config.yaml
tokenizer: "word"
decoder_norm: "layernorm"
decoder_inner_norm: false
max_grad_norm: 3.0
Rows from block 5 of the text decoder, named by matrix and row number. Rows with one number belong to one attention dimension. Each number is 500 + 50 x the weight over its row's rms, rounded and kept within 0 to 999. All counts start at 0. Numbers have three digits each. After the name is the row's rms in percent of the matrix's.
# v: attention value (decoder.blocks.5.attn.v.weight, 192x192), inputs 96-191
# proj: attention output (decoder.blocks.5.attn.proj.weight, 192x192, transposed), outputs 96-191
v.112 100:433473492534472554535457537589518386459558452484536489614522491481424572494487553519564488441458524421473492555498602508453492546478480448525469368465510439544460472548500511411504520458479444566495447525470479554521593499497543464454504484532466531475486580507486488531441508470491531497
proj.112 109:479449420603475524452494554508596553543512509517384426415404556492482509528578510487440491523512495540453489449456482458525436487495489570513440584466434466456499425567476522487513491520571449417531487514467540448564403446539540550628457528545474529460483512486423452438516453544416445466
v.113 093:565581451605459490563482477477550515558489460440543400522610473585451478543574552573485497513623603448501488491531496424524431535513594518533413511472450519454598463509443422443481532471513547507486541481498471530566520402450490504522576509455518467478541574506507383499407422477592472461
proj.113 096:476482530397552521476494538526533459445514572496491521423507574501521516542477451512482551472446583416418493522425419593473488429481426435486583532501544455459493448489613558541469430556454410486419558527492464553463554500562501500440451523530399495501603532525465541570510481558454535460
v.114 094:465539507422523521457540484435513429581528512480522485498574567469551501546513432502518399447479466507487530543542390532477517529552496514460528551470441467521451487507622497508510509526461428464531484480492571525493467482508509524492551385465471472521541448461467568448627457431406590494
proj.114 092:434510532482467522548503540531560506387550393510543526473446428482426426533463519445505576561563526544548487500472488526474456525448523446473520530484554558462490575464458494425529503466485495571447494516560493494496421499507400532468539546614459520458441562498604468553450543498563499506
v.115 095:536439539489563439524548442471454501515475537486433456491523511462566490519472469516488517496577484589553529549497553564445456575464540590570578443641513535576433544450475518507573544526486553598483471487545509392524443473487541413481496420429419501539452506595580502510395483481567531544
proj.115 094:461490528474464585504446454475571471556557468660426562526535545546571499475516544489591419472498466507434426523564574448434545453547645452544476525444445515464558507554540464532489510463519455445520477520510540520482566554474506615485502484615556586462524421432437535451523460515525445553
v.116 107:439555536498436493372530480508416497512423496433545490519534524449525515471412437429581552502571480453478489526513527429540483511554551539465576510480492417508473510428522401474560568546542558490488545542483417523496470398574454469620431477465472552448483503442491494515424501568510581524
proj.116 108:480388568482519569542574436521606464591509558521474608604402463603489514544511521540470497542431555443560632566456473539472480458453448550570454566494471588521456506614477540478463519539490502525463498429508458523474511566471563529508526476512548401479439498511492459526516434486536485464
v.117 110:533474471383482527386490564523411422563520562609413514518452469537450513530531418476495572519523503482530541508457404409517531501473477475462453517484510384514520493537524525479428567456545510547518566524419553433496519472539458492452527503482560543467424511578400379490436434511474481478
proj.117 103:572554492553439460470613515526543609548464498499534561488576558457466532503482496591470405454489468453451487466501520565481478499440491505542575520535525582487532521423521442461549473572468492511498526519446558493552407547504525403476494501460418500535552531489538426514501531476423540522
v.118 088:463576537454495442424515479417412484474497558507398552450536493552465501491527571429436533404544448463545414537593475517509454524426516498492553501618518495560552562466483564483477504463508513525588451495501433493482477453494540540499560539481474557535531544532446448444520536572544440471
proj.118 091:544534528479464454569477515473513537565459478557466472481337549468490472384553485576456387460405439461519472534417555521529440442451522534504544497518426535440513442484556454490426555440513452528518434566499537445509589533437435446555468431451576426490468456474609455580573415553558550550
v.119 094:484476564576477449477438387573509511467502428554494432644459502517489516517486578559474450407499530546491611515541514519512550480537501553507428460469415473520468562548434559473506402437503453505481588462481478551423469454451462571461435622445550602529506468435531492500426454460514551417
proj.119 092:502545444560523495449625542485471491442495585520376488391499455552530479517482435451497519527498452484540430431502420543592499475507445480457512598467527485507408477483556487524544538546467378490462511515452566500538452513465572529590455434466468400509468529467524513484558510521524489463
v.120 100:461473499481542506565390461515573564505464534449475504501547515518549542419488475464545457469566440538474504446535572483579504549424432529488505489502463510522488508439624482447571486532582543538492547521470474463548451537507509484512448526495522422507439477481412458523451504529470482467
proj.120 102:574551468504500492455531517472393449456539502569488470524517480459482519514559527505412524553442521500477530512450499497464575475553468481462533554422596482469512492523434466504438529495511509468543532475582454503463430493461502540457482418461430492454520453513422517473488550472549543569
v.121 098:470452567500489517437453498507468421458573535477612531457637416447561524519435494490568486546506446553523499443519470523518489515473484492560469448542499490556445516491579433487353534374452451474444491548502588523523473509381480544546538539558478466494508493536497370504512520523570480453
proj.121 098:624535463502555520528479571399513546521479463516468480405521525546525474379568526488542392493481501496530505551602516466517547584478477491426485619528520481424572434569443587408566460552484515518565488424519478496461462465462460535450457476460550556530511572526539649465546515525555597517
v.122 104:594461459430553517496485500476533476645582538454472589400526509470484517493510492501537576525392485497462505479482453421444418542488538483521467523483588492470573528503558563521520492522433474471628590540463532473404599505518590407491556558543555443469489508436524499498594500540523456546
proj.122 097:417505617532428468541535481577508480493413442482465492505451424494536467510462495496507458449566512490492455557465470505561572529535513486562541534557489547497468469437419410597494434602512483493463445462490490535529476494521375563467558469528452520526445484524538430434585402452427540438
v.123 093:509578449424559502480576516558551508450400562531534595515484507478531507481507448489418441465517506430531531487488567509522519575437527466571527399543424515472469529541479562479579478493630563530449595423547472559486450567426563600490436484534470436548515479619494391469446488528456450493
proj.123 090:531430494527494540481394466460448522492448464537534545525594471480519553547530550567535543592521492466519566464450512551507467508526533578498504556390500497578507573430553493505469512527484528452566490590581589524502492501597539439585522487442470493536528413435480601481517574482448542556
v.124 100:574562450568514550419517505458573549428654566531426519485566482491532482578563449572518595473501443502592557599456502474561479432408504509592541499496472508441554542499452478497487562511481523478486406489461568475497435505580427486436483527470475510493552456604506497520466409538488471527
proj.124 095:525474463445562452533573516503504497550550506531507455543526608595544470515518517423562555511511531460478471377555421576456463531426521497485509485534461420463461502515517488523475431475435355533522494501515473496650535443434544432546475519437538536425494461462494422475430574517481527477
v.125 094:493574517477373474528523536544461459559506403495480522448583382397513451452439509546511654494441520511493514493503552538410543430578503458474529551481523440462571435519553542534526454518614504520492501524473512566542555499424582442529523467546493521496541516515470463531489583554474521586
proj.125 094:489450475440533545524511515454598519513435525600540451512475569519454581558505382457457568548549480535615479431428529445494507608504506449539452488434470616509602547535503511529392539476472556591540465498553523491496376515504421546421588494439493512626481504541502515483466466394468571514
v.126 102:641531462501461530449462572516474502492468597501440556506528544583576480484469504483460559578496477511502494513584440512465526515486471383526524526508583530416529579558498487476486532553570471456394489459504542522509515420436512463433496456539458471559536544489381527509694527548550425474
proj.126 098:425501462407519490523518503443535495483522486438546588569591430506480498455540427568477462482518480549610467506481516475496527497627516464396533381521483482596467518456480503614544427526487521582534419564478543597501537470453459420571535551363504468482497460481589545546416475452505562559
v.127 105:558482521508495444522490525579527495476399381479537544490557447514491488458523523505416447523487437556477511549537464462382470442456465490536472517424507546516523480504556537498468522509489474429483483566449472435594505464597475507516513537460562450494469485607466508555572446516446482523
proj.127 106:533482495519506501431486585557476389525570596456539427542506468464472527479525482470471579473476482435520466391499453486576587593495516434478442471538469546457425578540478457467467506470539523514592531491560529520452522485492525482395467428520484596492540590509472502471471512529540526507
v.128 096:592498401463489551551536523511555427582571462503549516515436521489553507406442469456529622488420508473493470502542489482483585468560533513427572568510500549541482501509526506565503552483420509387540542546480539569496498445584467515568511417474512450519570576528493461554461572436436551496
proj.128 094:462506464515431538397453533551456556455466590527494501454542516592512471515571563551367463535430419548537496442506529478537461524500484512593469403427568528470435466493522542457492453543499439587476512491395611426466536508497447544415437576480466568549488550515487511398415458541538497500
v.129 099:491576480509549499506589466538572440552483531434441443519511541530527463545515456548490535547457507542449493452447467432518509509628496536554464445492611488492507474481443437429509410452515509567497400514517471575579569454492527535406588431504512484567515535546522388541531425556428560508
proj.129 097:523524476467507463414522478501379570416548518592523498557488445398515543658432481471533497546576509572551520466540499514381495550499581529453511512468536532446603554485527517607510532474573436558575503528586590453503468568549523509578435549489452567462518484437530546451561555419484529519
v.130 085:388420578540448460420478509574439511483505453462442497462541474627543472504561585511451541419523578512471515475499569430537407490478472555552489465529489507497531522545512555487474541471485515566492467545554490472427496451515435571506437509496573585535562489513524460546502397498507607506
proj.130 091:492534425550578570566531475508465509499463471452412477519446475490411454457417540556479502536477467535465545520450422484538524522575475512541583551438453484497496539444439523576498481471524548501544511581539476572455481602456405528459520458490446410583462459395462453487441489473534475547
v.131 094:529530503415547451514533420532604489520462486463473544468539468518499423503446454444419546582536495515403553547555521487468557409334522385523495463452553512563501518535580480482488555509541465479510530499560575416561466474473551474540477553497500451491549520576565492497456482534479488426
proj.131 094:496405480491470510431443488575462576449554580523539580379505620473454490509492496469545536472465505461566484485493471490470459601550525543538448579551545496444511454513489401487493439458439459458485498502523450475453508513504414511591515523550501433442605485472450507503474542457500494543
v.132 092:441515595443530516537474470495552550536477430427429507527422471452487494570502617457482441458452655495558620422482540370532514528592438479461539522443499515516575537474455542539595440479497479479471524457525506447502482511477557453484492489503502481503495486563550566426513425475466481475
proj.132 105:542524477482514462569439591522558582523544430579522529388547500508490443440373433510564518586496390523432484537455487598491473542535600538451425539493442542527492438568498540485425455554606479515447539588506485572485535444564453496527478398463579470537496580508495524501508501456525505615
v.133 103:477547589474501511502579423579516486560553513549430500526543561517482455482462511524459496519401444475497476525517447442408582483389443419506412587431461550450556582506547580511398529414423499591588471412457528467474491569430508439486508441430541496506361526520423537518459439478523488507
proj.133 102:435492508479497564472520461381530509488484504387569459546464417451562568505470462437511551442514516573534473479484537429543429458533523561482571473585472470556390492507466459430538508573555488445505460501494447487445486433541475491551451507516568468486598460562513532515429524449476542485
v.134 103:526550450488497487452477556438513451542523528515444504432537484504462393524429524525472514501469592571441466516522495469478470499422525490589445524544552475511542581572461538547444504428462578615480419577542437499524482489517556465464556505463456396571502543579604450503571550505550473459
proj.134 102:550404435481492485467442451502603634523496520519517595455471511444538489507525542462426548542541532535551471502581474453441508517513460571410496549489470568437451488455523507445531491490495438501421545558518548495521449477487544523532328513536606607537434464402458552558414596571518488505
v.135 102:580527575572491534515620539495538437517492477488497552505489464587593447520527393493507543472492515411499546440509419488491488504476521542437571557437482547534623562559543489540451495559485527460554450576529526509521468462492443527565492457465508474535555466445492497532467404554444596451
proj.135 101:479450372509477507401451563477449492406458487584461489575617604449435509412553619449496511507462421521565551486503528466486482445610530579457482489515607440490464472486445501551537496458578531488545557519523422465503527505471501471489499512431515463483538469514554462527509480429535484587
v.136 094:430434517549485374464570559546468548403439528564512604530473443515415568553485479485503533464520442483565549548439517566573569476481510519535444422456530475598498582494507418515496521443551583474468444467462522488547497559557471607522460482460459554527548455581508465522477401518519461455
proj.136 092:605473479555552531508464420478552417465550396472486439571573481460526508455596504442530516470504598425482512489482450490457562448563533490482531539558482504527445502531513641453554467522556491596578613485588402497495506509416501424533497463526488459501524466474538560527477579545498469443
v.137 098:480513608545515472532482468473523493483544509431530513579508524559481625570505531604469553470465507503527491438527560402385513443536493442604531486439536500532495444547618494545476485555480468492548447465609531435515445541481520393490512554486504565426532545526461629548510563477446572531
proj.137 098:540461385575668501448595497429444542604448517467536436464495575490487461423481603455520458485561437500462574521507508521500446418435493542480497512545483489458437484409396518471544480436518488464502488493506531493452451515439460630516478449475566478467471455494495498503541443535558421524
v.138 099:477541515541464576558460489486464506565478544562426575413532447537509471505535445465580593524520457609504441394518474475488397423446530450396552491468546533417554426439602546482541561587516525476564428470513449501522569513477534548474580441508472488491512541465454518504518460524485471512
proj.138 100:541516416509524546503433570553510585380491510570517514532474522534515586433434486450480520583466499497505515536486532560536571602555485561481451499521558463622510483576435426496473479538499495473446551506451542492546420533552500516469361473487533503523590557471496479504499541466478601513
v.139 100:502545552539478534492473595500609554538501576563535487463451553501416517476460571536503424496473478445494568577452434427553556502437424461462505512460448496490531508594491545547488534471422374536486426504542503461481555516499505597463482427514521506641474436488418498439577466514555507530
proj.139 098:475459506445543454440507519457460416485496386422483489515466533465537421503445470493464490552533469532584468493468423510462482440453454587516402500454492516549453592508531527418615420456544567536476554469445516482526445491583564452582470450417508490538458498522599540504419498554498576477
v.140 114:456469554514567516486474435406484498580458535481547529496475485554579471497483487524492424551484585483435520576631541460441474620516450490492480510572541584545537517525466469519426449551549540515467630426480482480502587535562547492442505561452536525511587500491589465503504529458560426520
proj.140 110:557480398430457575485506558488634509526485425432538548484450513508436515441461494445435495535460517516521490539461436487389455594631590579489452475445468448527450494540571518512553451569470546468472377468479523489439425516448477553451547425497435468517386544521469536455490590522441615498
v.141 096:524443517579518506445494454583461495553522475574565461539534540498449478487570548466508424505556471562529495561628493444474561411565434417524559538423541445422455546501480506509490414525450451520379456490502500521543515601513534535496453502513420552467493531483530393557516487464575525533
proj.141 098:478421513465506497522527520448523534559518514464457473587419472447553508458452540413598543517538493439516505470380467456502488414490483511457520407474514539592564539518515474525495562523534448567556444447513513491517461490572536467440589450463457497511504544522515583522427428496498510438
v.142 100:447449610534511527496554504526482636415470434576491563597559524456506534567455373582491535481485520436483414470524538400454504487515486587483480443508591460564507465519550547542548591556484538482486454446503477402458536429528479402498455516545420579536527555510593536500554579460481557478
proj.142 096:594516488439526514442495477453478480587614545484546464509518476569486564494483499486543548478476499457447559493403397498507518532456459430508472497474510464477481452505444509416450441530585429521429457529591562494496477523387493542538526458491504482473508413497546562565493454514518512546
v.143 105:550446511440542568488489471538537548459444409498611496490400458555475530474476464548542456534507492465469445520545497374475484495468524510424598461446454493460519413531479424419485455578502542486501631502560527367468461522453457550419500413463434540505487426431451451446616443513460535520
proj.143 106:481525492510507524590597540590422482543537593473440424557475616420510628443548570444484504451573480482497521495479421577525484536530550582555438496514512560515436510532608500524497540484466532504508464394546488450516491530493475420499512580479448485511510485518502531472431472449397484530
v.144 102:442467499394434482474583425432455463554533416480526457555609485508531522503462524491507470473497463484534513455457568518432547560584529513487450443546511448406507507468510496560490525516512476475469446485493472493502552552446480391545438511457581415509533475539472613418501531497447520490
proj.144 103:546510535629638579522583521614500548457494516463546491432403515572488515460498394495499476430458531494442531440532435415401469562486476497536480528556480478498445449500498537468511501418445577497521491535481487491559499577498432501434576496463503533425447513476531508417540451572437517558
v.145 090:520515488587505592444485508497548500555560539416536479513531463485454575530499510500442520517521518476499460461512408448536434464483557418533333574455483482527403527614466510508525529535414528504436535458508478542482424473486449545539581492466561442453480547510447513588461534520466548526
proj.145 094:454477443455527473470488473434442628501463388489486543581576609529561452496510499470464436568514447556496479442573551475500470487476436539519525496474503557480574487527560473556500488535566469460602500497539512596431552528449576472478462487426500513525506461537552495400635509504567529326
v.146 096:491433488522467431438523406473549541552539392411459541485412494487456490443549502526466488599497512367536499554471451571484547504557472503524506465615507529600543420517455509385488500467493540469508534523495416510534468341587518501524561487413509484545501435521535488514501522497451475518
proj.146 102:446436491499407562508462453436430478491460593563537500531493539429515522541549528424419521493466554572480589443498416439550535499488553451469440494424501507443489510556467430473531504574620461502457517500459556537481525482464413505458503429532412482469454528470583606442409485435538519426
v.147 097:531431490520568530467401521494465383519596440460466462521545511504558512450497436513461557455498479454619539352528494448566516547441488512581576433439534514425423530480459353495601512466544399498581516561519541395499584576548543492391521454563542515505526480529442557508425513518424516498
proj.147 104:473537507479555434465539497459506530503480475500533520500534486505367520545525481477475428476451464437436566583521464573506582519584460562486420492508507493511612520477532568497401455492569488539403443465471514457449460496463478586485399509506529486484492526476468504474513503432430454461
v.148 096:475515565487499408495469553624525523488543514437499458507507449480422529541479443606445420574410506498493481586487464562444498571476494453364431477502507596553457564518551492578386498592521521579591525519452464502573536393379484473423513515577490564527551547508567459463504497496481545441
proj.148 098:571451447503446488497531525318564454505472389589455541467398442492496539530523550544525662485513542496500495508401434514565510514522605585550474499453556424443593510535395508490511584441457436494457491503555513419487495556582501540531448458452409492445512421412408495467544540447427507475
v.149 098:414406572549481504476456490520482519502511517391508558478487518467557495482476546465519422557571488444405473508456441613540383463413561482432475521544475509505465552486393540599559559477476546522475568493525476484546445472531562429537496567398554555523447414513594458511507394476559513501
proj.149 101:596478507487488593605513467482516503476439492519535456512526453452487512531502540577531535483514565559564406496539483359470573589501501450565484441450505567420499461601589568474485460585600482513539455484521427537457492460554510498515507439606474548459528583453478514539594514502523454447
v.150 091:498527571536455428504586436518495465474560500512531619410503491455453493506507479533470457413463633429514517481490476514549566515495552566517516440532500548478516542518443484519365498584470469488559425406576488446551492466480485422507463461504427565512506468537497483605492436507552510490
proj.150 089:528459469536496476441540509521444491490519344515477429505430472446518509581465515493604533456593446468527428562476498441506468451465454420466502548508463356561501561482521536451466492435494560448464540589499484559374560487438476587540557499506524536523494488501497562480448541473553529503
v.151 098:511485440507540455530510519482550510520396538440378524528462487449498435445468538456467476428486467477593517371477491535555523501413474502472472510423472577515552546427452467520411507478486568523527502595470486566596458527637554490499462518516545463520580563556465454522444410519478447421
proj.151 103:554603568502502447414471435549524556366527514549464468459487437502529588523545479505485481478504444517527524547542405470566527470530499527464519519602516454451532486633543570472594471459508481515462614408518424522526489506439490573441412471524454564548500526529474579489505504481524513435
v.152 097:491515545487448492529545553542447450495436448432608479495446550485502383445525489584591532480512547470493401461557449452400488564450470538464397529548516542463477534501560513503553446409543464514541442558575435581460515515430439510449559494484658468507508566520548604521410431484455538477
proj.152 101:484511457527417505559475462440553555530554541552454469568414489482497455556482513544416412455478420553454537550484481479504471596523533574458536518487560530483425420409437429496508482463473504547537591491481448383454431537461463500458528467573464454486501488440575437457620587510549438524
v.153 097:541559517516432452448535529462568527458532586544449510456562404499480577460499457535457488503554477449525456453479485441489411440506515516472507539428484538494505513546576490605448550529551598472466458528446574500489474380615525509495512460447543485576462475553489544501499530457498523567
proj.153 096:558418450429575476539419457488442440477499493552463537536512558511514437483501639462467524615527480517534503469468516548571639527418482484557451472487501538472477534493511522352461465525574542449588482593560523480533507439450519408501437551423513553463620486448460422568470490532548477471
v.154 100:523493491509457474480413588472491538528470511466493542531593499460460558480491516538580469544479488515470555445496545565468512574508551492519487443565506498426560551603462433457553505554474504457583508533589536501544423560556522610514563506579426512487498440509546576499422492444496500565
proj.154 100:469521490470538497490539565551458372482499504522521510518407485500521519473509587465478529435522434525491493524445557480519514501472481454458613553468582533514405439428507454527552422445521512557493504503517536529452597491519542439439418519534580525521475419558497459453531525526545343497
v.155 105:549532643521488393568543518454441567530519509442489483476490495467541441521584435441497514497510539560529447488465403491533418558565561399498547425470476594561593501449487592616551492537433472429515415474523466459587592501536473516540441442516470505451508497453436440487496541483546493526
proj.155 102:489473535493493570448488621510524469396437480573592481459467451475458523535462567518550538472515470401474496608504487471498633398453497579513449496483478391601486546498459511444468494515508500491445621512498544520437424469494589476459531511390442518510458576538523434508500563533531528482
v.156 098:491505428591522440405546454459446552446518530467458467436541438495503444557477470451481540519539451586517475541561592382566528545591379522494512454520439457488569475473461538547456564539549509546534518504455431506419498481548471430516538557504513474492465511522493429474414492423501570387
proj.156 099:476568575414558471511399510532613476508437527555467475467454503520478525533485518475577507536441502404451477509464453601542529408498545508490525471500564543518513527536517565511486428439428500451501457542546630437515413496418587514476499431501488491544553482501496495578425496484546453540
v.157 099:464539497508490517462545519462596400448487537456533407395501474547463540565550558549509480532547540433541428523500505511491487543534465589451515539574544471493496407518470533437462500511400518426506563458543588399438555514530485561588537458400589476531546444552598540450511519504465626489
proj.157 104:577443506532551588494483452474430526522521426547528502576499650489558499431502454492514405407506475510483573442449511483526513424532509537581533419422534472488386535511511488601490475473471471512596443527487474497483552530527535492488487493495443530515518518403447487515455504423518385486
v.158 106:533546556584548408486453506499467470429433470521558551475463477489552536535617496496455488472537517602518553543491488484503514497503508529530526483461443441505530547484434418461504558534471535510570528467526481431585413523571474514517492540482450593412475510560524434531538494488634512563
proj.158 104:442515500457501453583499582519499471558574537480520508450552597422430421461483491543580544494474484404462481506476512509543519420514523503425585464561451455544438480480606517463500399519452494453505464519429437580456574558499502476512540399507472494513549516460466513497520538481496561538
v.159 098:440514497542454492494392563569573425501524436492479471531476485577413492559468501492490504593447582563508525489563482535522470368549502463546451485490483509551590495426586516651484502595569554502537478510498492438559526556539528552472454421517515499457437521516597526504429469551548505440
proj.159 092:613425470414479466475543442528490613477481500490500562488565440478594506422466515477525539547499515471485551428454436435441525537521479613384489431430523495498516429626438490408515494457515449520498512480514470531514444414476486505500432558488493432514495556519437510448504531468413405508
v.160 104:542425541546519458536442503453535431470528451431516515522570527588514453506527498483548412614607378487562545483474517475381429508567517551475455421509516519505456455437460409479408534520520488416561490484505493556561450545522452570503458485498551473505461604448503439530511492484421521454
proj.160 097:447511463566518507501629474535568648466474460594515519429542459496449474537490495526501522459425517433469416427535378530513566567459538346530524474435510488437557556499452570482423425469564423539509537387485424464547477489423508449572492600441523526560502394509475549480485537528575574537
v.161 097:492452500474513412509416526582602499489473413458512583451574514546539522454554431514497426530396508510543460482475493452487495448528507440477412466490556428518486490482599515518544479581668474462570547418541421513487539507557499432514457416478477520424449517563475522544419468504509500501
proj.161 103:509528503523590499475570584529532587543502570507538451406406519481519500470552452582499547515609537537484521458462476418443536509504558564511639590510419494448419474488513490424530521529465583528551420549497505435523446555454433527441530526540561475560506583483569424482521529512574580532
v.162 098:514502544457548452451435502464527522439507497540526529414502588400418513503498515441425425460601376551582550504474431459449499535456442498385485582479627486485495518506467483461535602488493400465446498588416428464554413517524558417452551517522490542444485402456503542545549548623482523458
proj.162 090:432467517458527500496502482446507443533450502430558450561556460583535471546449485508564499542503545418415451464530570507592446454585547519554492449531501521456478494470483556566377406584527594520509475502485484477473494529428421536538429497395543462610459543502516473518516494512536494432
v.163 100:537492644574510601461611457475528482489508513489505446507435488517493553517385468466513490544467469529444571476542504550438568587423395484512522487544545448530504562459431541437530449484556426427512492482476559522501439457512466478467545471542534391498525473590535481476539510536527450536
proj.163 099:414526365426450522504415540549491545508549548451482532486591543483526403477521448602455539512536374440475481568529485530583430482518549470453402470506468436475546510498617524494442575526479489538488595572504447483442553486453483603491506526462494577512491450511567451517456447554445543545
v.164 089:499552563542479469489396418523554450568497480501586500448427498499471522461502497481456499554410464553465512683472606465440594513448540482470544556541541482536529472456472497519456537568538572413547608517436499499492519548449548533556568500484498552486480503531458392532513573517547493591
proj.164 093:498503558552602562511545576594440467419482460457493519537566581503521548502478481414557495534603486451509513316452545533532494479488454546450477541507499495409525557539447523461528517446553562558530493448566375524544469503561527436474413532532582426447482537483500502476540457515538479455
v.165 094:525510554516452553544509486494481466593522530589487504449546527489457535594522538485477468499490479473498501466565465463519463388512447513511500491465479560533532577608525527493434547544493577525491559510464513443543496606592524570504511436480386435506445458526605580439505467483501546502
proj.165 095:421546466563544503519518579464520545453412468401457444465509513589544471441483463612518498576486537555539507567523491475478567433547515476499490483535457476571386383461417428477540425487487490566557403566613485460533480499453508494488585528487595555434553490477525502456462479572466458518
v.166 095:550491393458465474489414434581582533511483555461513459557452428438533463547479534441517514559530470561484527405497485428530507593495519563479502425351507464455520439554539403478419537544510483491480555474563563579553506479544506469513535601508451478415499502438466384528410458541462449399
proj.166 098:443478494419469466589573495469538528561523484472508536467558560452502510463392413529571563505411529503546498531486508493473479381486528510497620449550482525559417496433517472403626482438554531504563502494445525432491547595580541579535475421503486482408549466506545545509552638399552520549
v.167 090:410457522565550568465522423456526511498548438523418558527578486460504486542537442565511543380560437506481564458538515502527598429507448568650499435473529530485525536393482535528520397507510502441514539482493591467544463508550583488547455417444433546437495526511554492470458520525433427478
proj.167 096:476531522576467502503498588436470393512558527592599494395554455525537536414531522554473481494562460429607447600480478507494477471526536442482477544411491540528468491551464480459382496496449566488442447462540473482577490557548445491484523520508529580403492528563534549512485516478550585485
v.168 097:532525470513580494484520607387458459557535381479516479492488492568478429535503397451518478464626501516445472509468457473511464469550526562467373515500511559476547525546563460446547562495491533522509556450455493509585475531522590470399481540465479492591441478549495519565511417436504498415
proj.168 099:565478495557506412583458458509528521469452480534500567526540560473435536515461533475551426494465507511525486514572422573515463591407524386559571524517503480512481585442437563468433447455457447577542385537539593434562515460507429568493548515465544565466459510497467562363525596585523493467
v.169 113:529464433471482536451521555478511453469492501485521498527506511443434509440510507536485485591481412508499479523562525531498543447479532443443490476495498470507539450494575558431565486452620462456605516431445492446524564523512528370590498532486466474504363398498471527548570529481568454492
proj.169 112:496493506524512441617471436570479516580457535537470524408432478457538516505488490491562469471530490487484546520392518477524390562596452597531514560574524467440491571554496502492470507521479480517490501550607492526420521525534432569388505476501483532512569639431509547406490507490497528397
v.170 107:447519513538546494529444590408482616487504512459548517551479535544542565514599501370507457528535466500556578579455382547524489569434569462452526488515458486504530445497522467478448515529428540476430528461566426507451425409510462479447456479508599410512479414528501446470468371516495498451
proj.170 101:579428487450476504489514429470492443442515430466545472501536604462492433515495521580476473495457382503410482515555502542595491431483528506519527536455537603537476590401411510585497438518529448496598468542442511496649580599461518502490501549504494487476456547408563554537539525532523502566
v.171 099:423525545447475538514530464458519496516539548526616507474536563447497487477430520463504477468508441446436577416485499546567551515544588533424578507601396473528529478469532463481474541429365388518545460579393481570516434489553570492526439481464479468461537446437492502517442549522489561540
proj.171 101:502489517483432482524480476554430417491451470489401473550542493494457492492535512479470536485460454472437532518499508483452455559492471467564373431472516498432470543476539504572527450520591522472452525415571587394553609458481448443491518491438456468578491576512514446553522436402517423514
v.172 099:497538491502519413520495537469471435494488411494559508489537531516537479440598490445481499587512589497544413428570493490484492556592460571500387483433515441574538571536446510421503565453606496518399412483450414516523504479564527485409486445431460542512527494442569430546448412599493484530
proj.172 098:534449487432484485418515489560510474520515598450543485568458564493393556551443456527590490522499431382424563531537478496514437473440522468582544542497495517465475523512473528513558556558464471489498555472517481509420556416494522578477520561563463541398526501511508535473548567522584564477
v.173 105:610505467405613537500408394427553488479472520522441416484474494445515517533587494594516523414555511476462526511522540451489523543497465486573508430623535506493489596530488512587462522531543439538551430533491587526556583472527501530616479559454411472419481527534586497552529490546524487448
proj.173 092:510510597550463521554525581583490574537458481421512556512496542455451527481595554476489528500448499442501469550463455541421455444535401486569518543430456453478479492497516571463509437512526413487443478426571403519459473485501388415524563466520483586482465628497483495596514463536488529617
v.174 106:509452565509506508440568474624453469513525507441541523505464506372549565507423545583509487542579513569538572448379438561497482587475471504418542510448384526451478462575533441515495514557439471414491547483583453465535483552497534458562488474427514487553491467513542510510497525596468482520
proj.174 105:489592462513479485499444577435590586523473438568465515526519658597453403491456524503550578465350510532421484590529554448558600410517546541507507489556569545516592539542556479442560502490520468584494505588463530494490471422448526541530472529504427495496512500419492480514447510509408557506
v.175 105:509502525524423521500527468516472496532521406499565562470449571575479566400431568428558439522537513473521514525528535544538568428487423404503511528570515521603472498530460448512630512521561550365517497466458515420554509567512525504453564465533483484554519573438560491487610570560550568518
proj.175 105:440502519522531552527502490518423507448536543535379496565475497472421511573595489546471580483507497457499510493444506474509523476515480528581453523443524492407440555492546472484514466534469483513467525577459507531442509444387663513515456622508447454480534420536461446440514518455509498431
v.176 100:431407543425428487411532545472466466481580511478515555569456540441554496349557421570562517520463438516489554497473512512444596465522442435593472561590481511582444505485481450529511495505539524476582377491514518401490586491453484474477411469508464542447533522394522493457507522569613514556
proj.176 108:510546535515543562540404448596425471436529517522463403467546488514429454566488533484447584496492548464527434497419426492542471473479553521519552494444506546493422588487518463488530538530538478508424457459515465559460445520417528530511578486475471389596593533551451482561505417429448570514
v.177 095:560529536507416481479512605526425492522421489522579492469484610496547510449482517499550491567443572497523445517524408553474503504436483470558497473504554448474545460487501427412562470440552539485559485574469551407463542454424549479570570525456413478550539500479433466486614454541604480490
proj.177 095:448428534499505496552519518416501480560552550605442537537529537507447524568429522515510564525614500462487593519499467532548378519538505557497525525502493540502450454434512560531559534483470480537466496461478505544525439476600506538467367475509546457484595541544586598592463441478456510469
v.178 102:527558425498437517451415494560579475529576481508623493489468432591555465523516517539529541501482560455514474400474429559486449583523453515406432533390494544440497470485580513491556522511471480465425455530479427505559501459563499576609523448445460556509524464453534433387454544553527459509
proj.178 104:519409456593544405450562505477499503554432562514548484484500568469407510505536466454439472438528428501502525525444583418439573432437558456620541413518453502500525465561518507439386462470499499539483487487492579537528487513512533463486432495622587470495477455579549465583458538454415519454
v.179 100:445550455545476491526500555548546539519465633486423509509513482485570458517555531470510521554602440504491427505443453548524543495537647557509487427511476462471508443472549543568547421592576515442478639546500401527466489478506538492498486508490507439566622429432574400480497446503549551456
proj.179 104:484432501427527477469564514418421500507533390555590527525515601476437501515547431506521554520426527477559446426501551497522478540400426470513457546593508502524383547471496450554479524490464503508509387521436548541523493522418449477611541435437415518458490459473536516481550524542492517489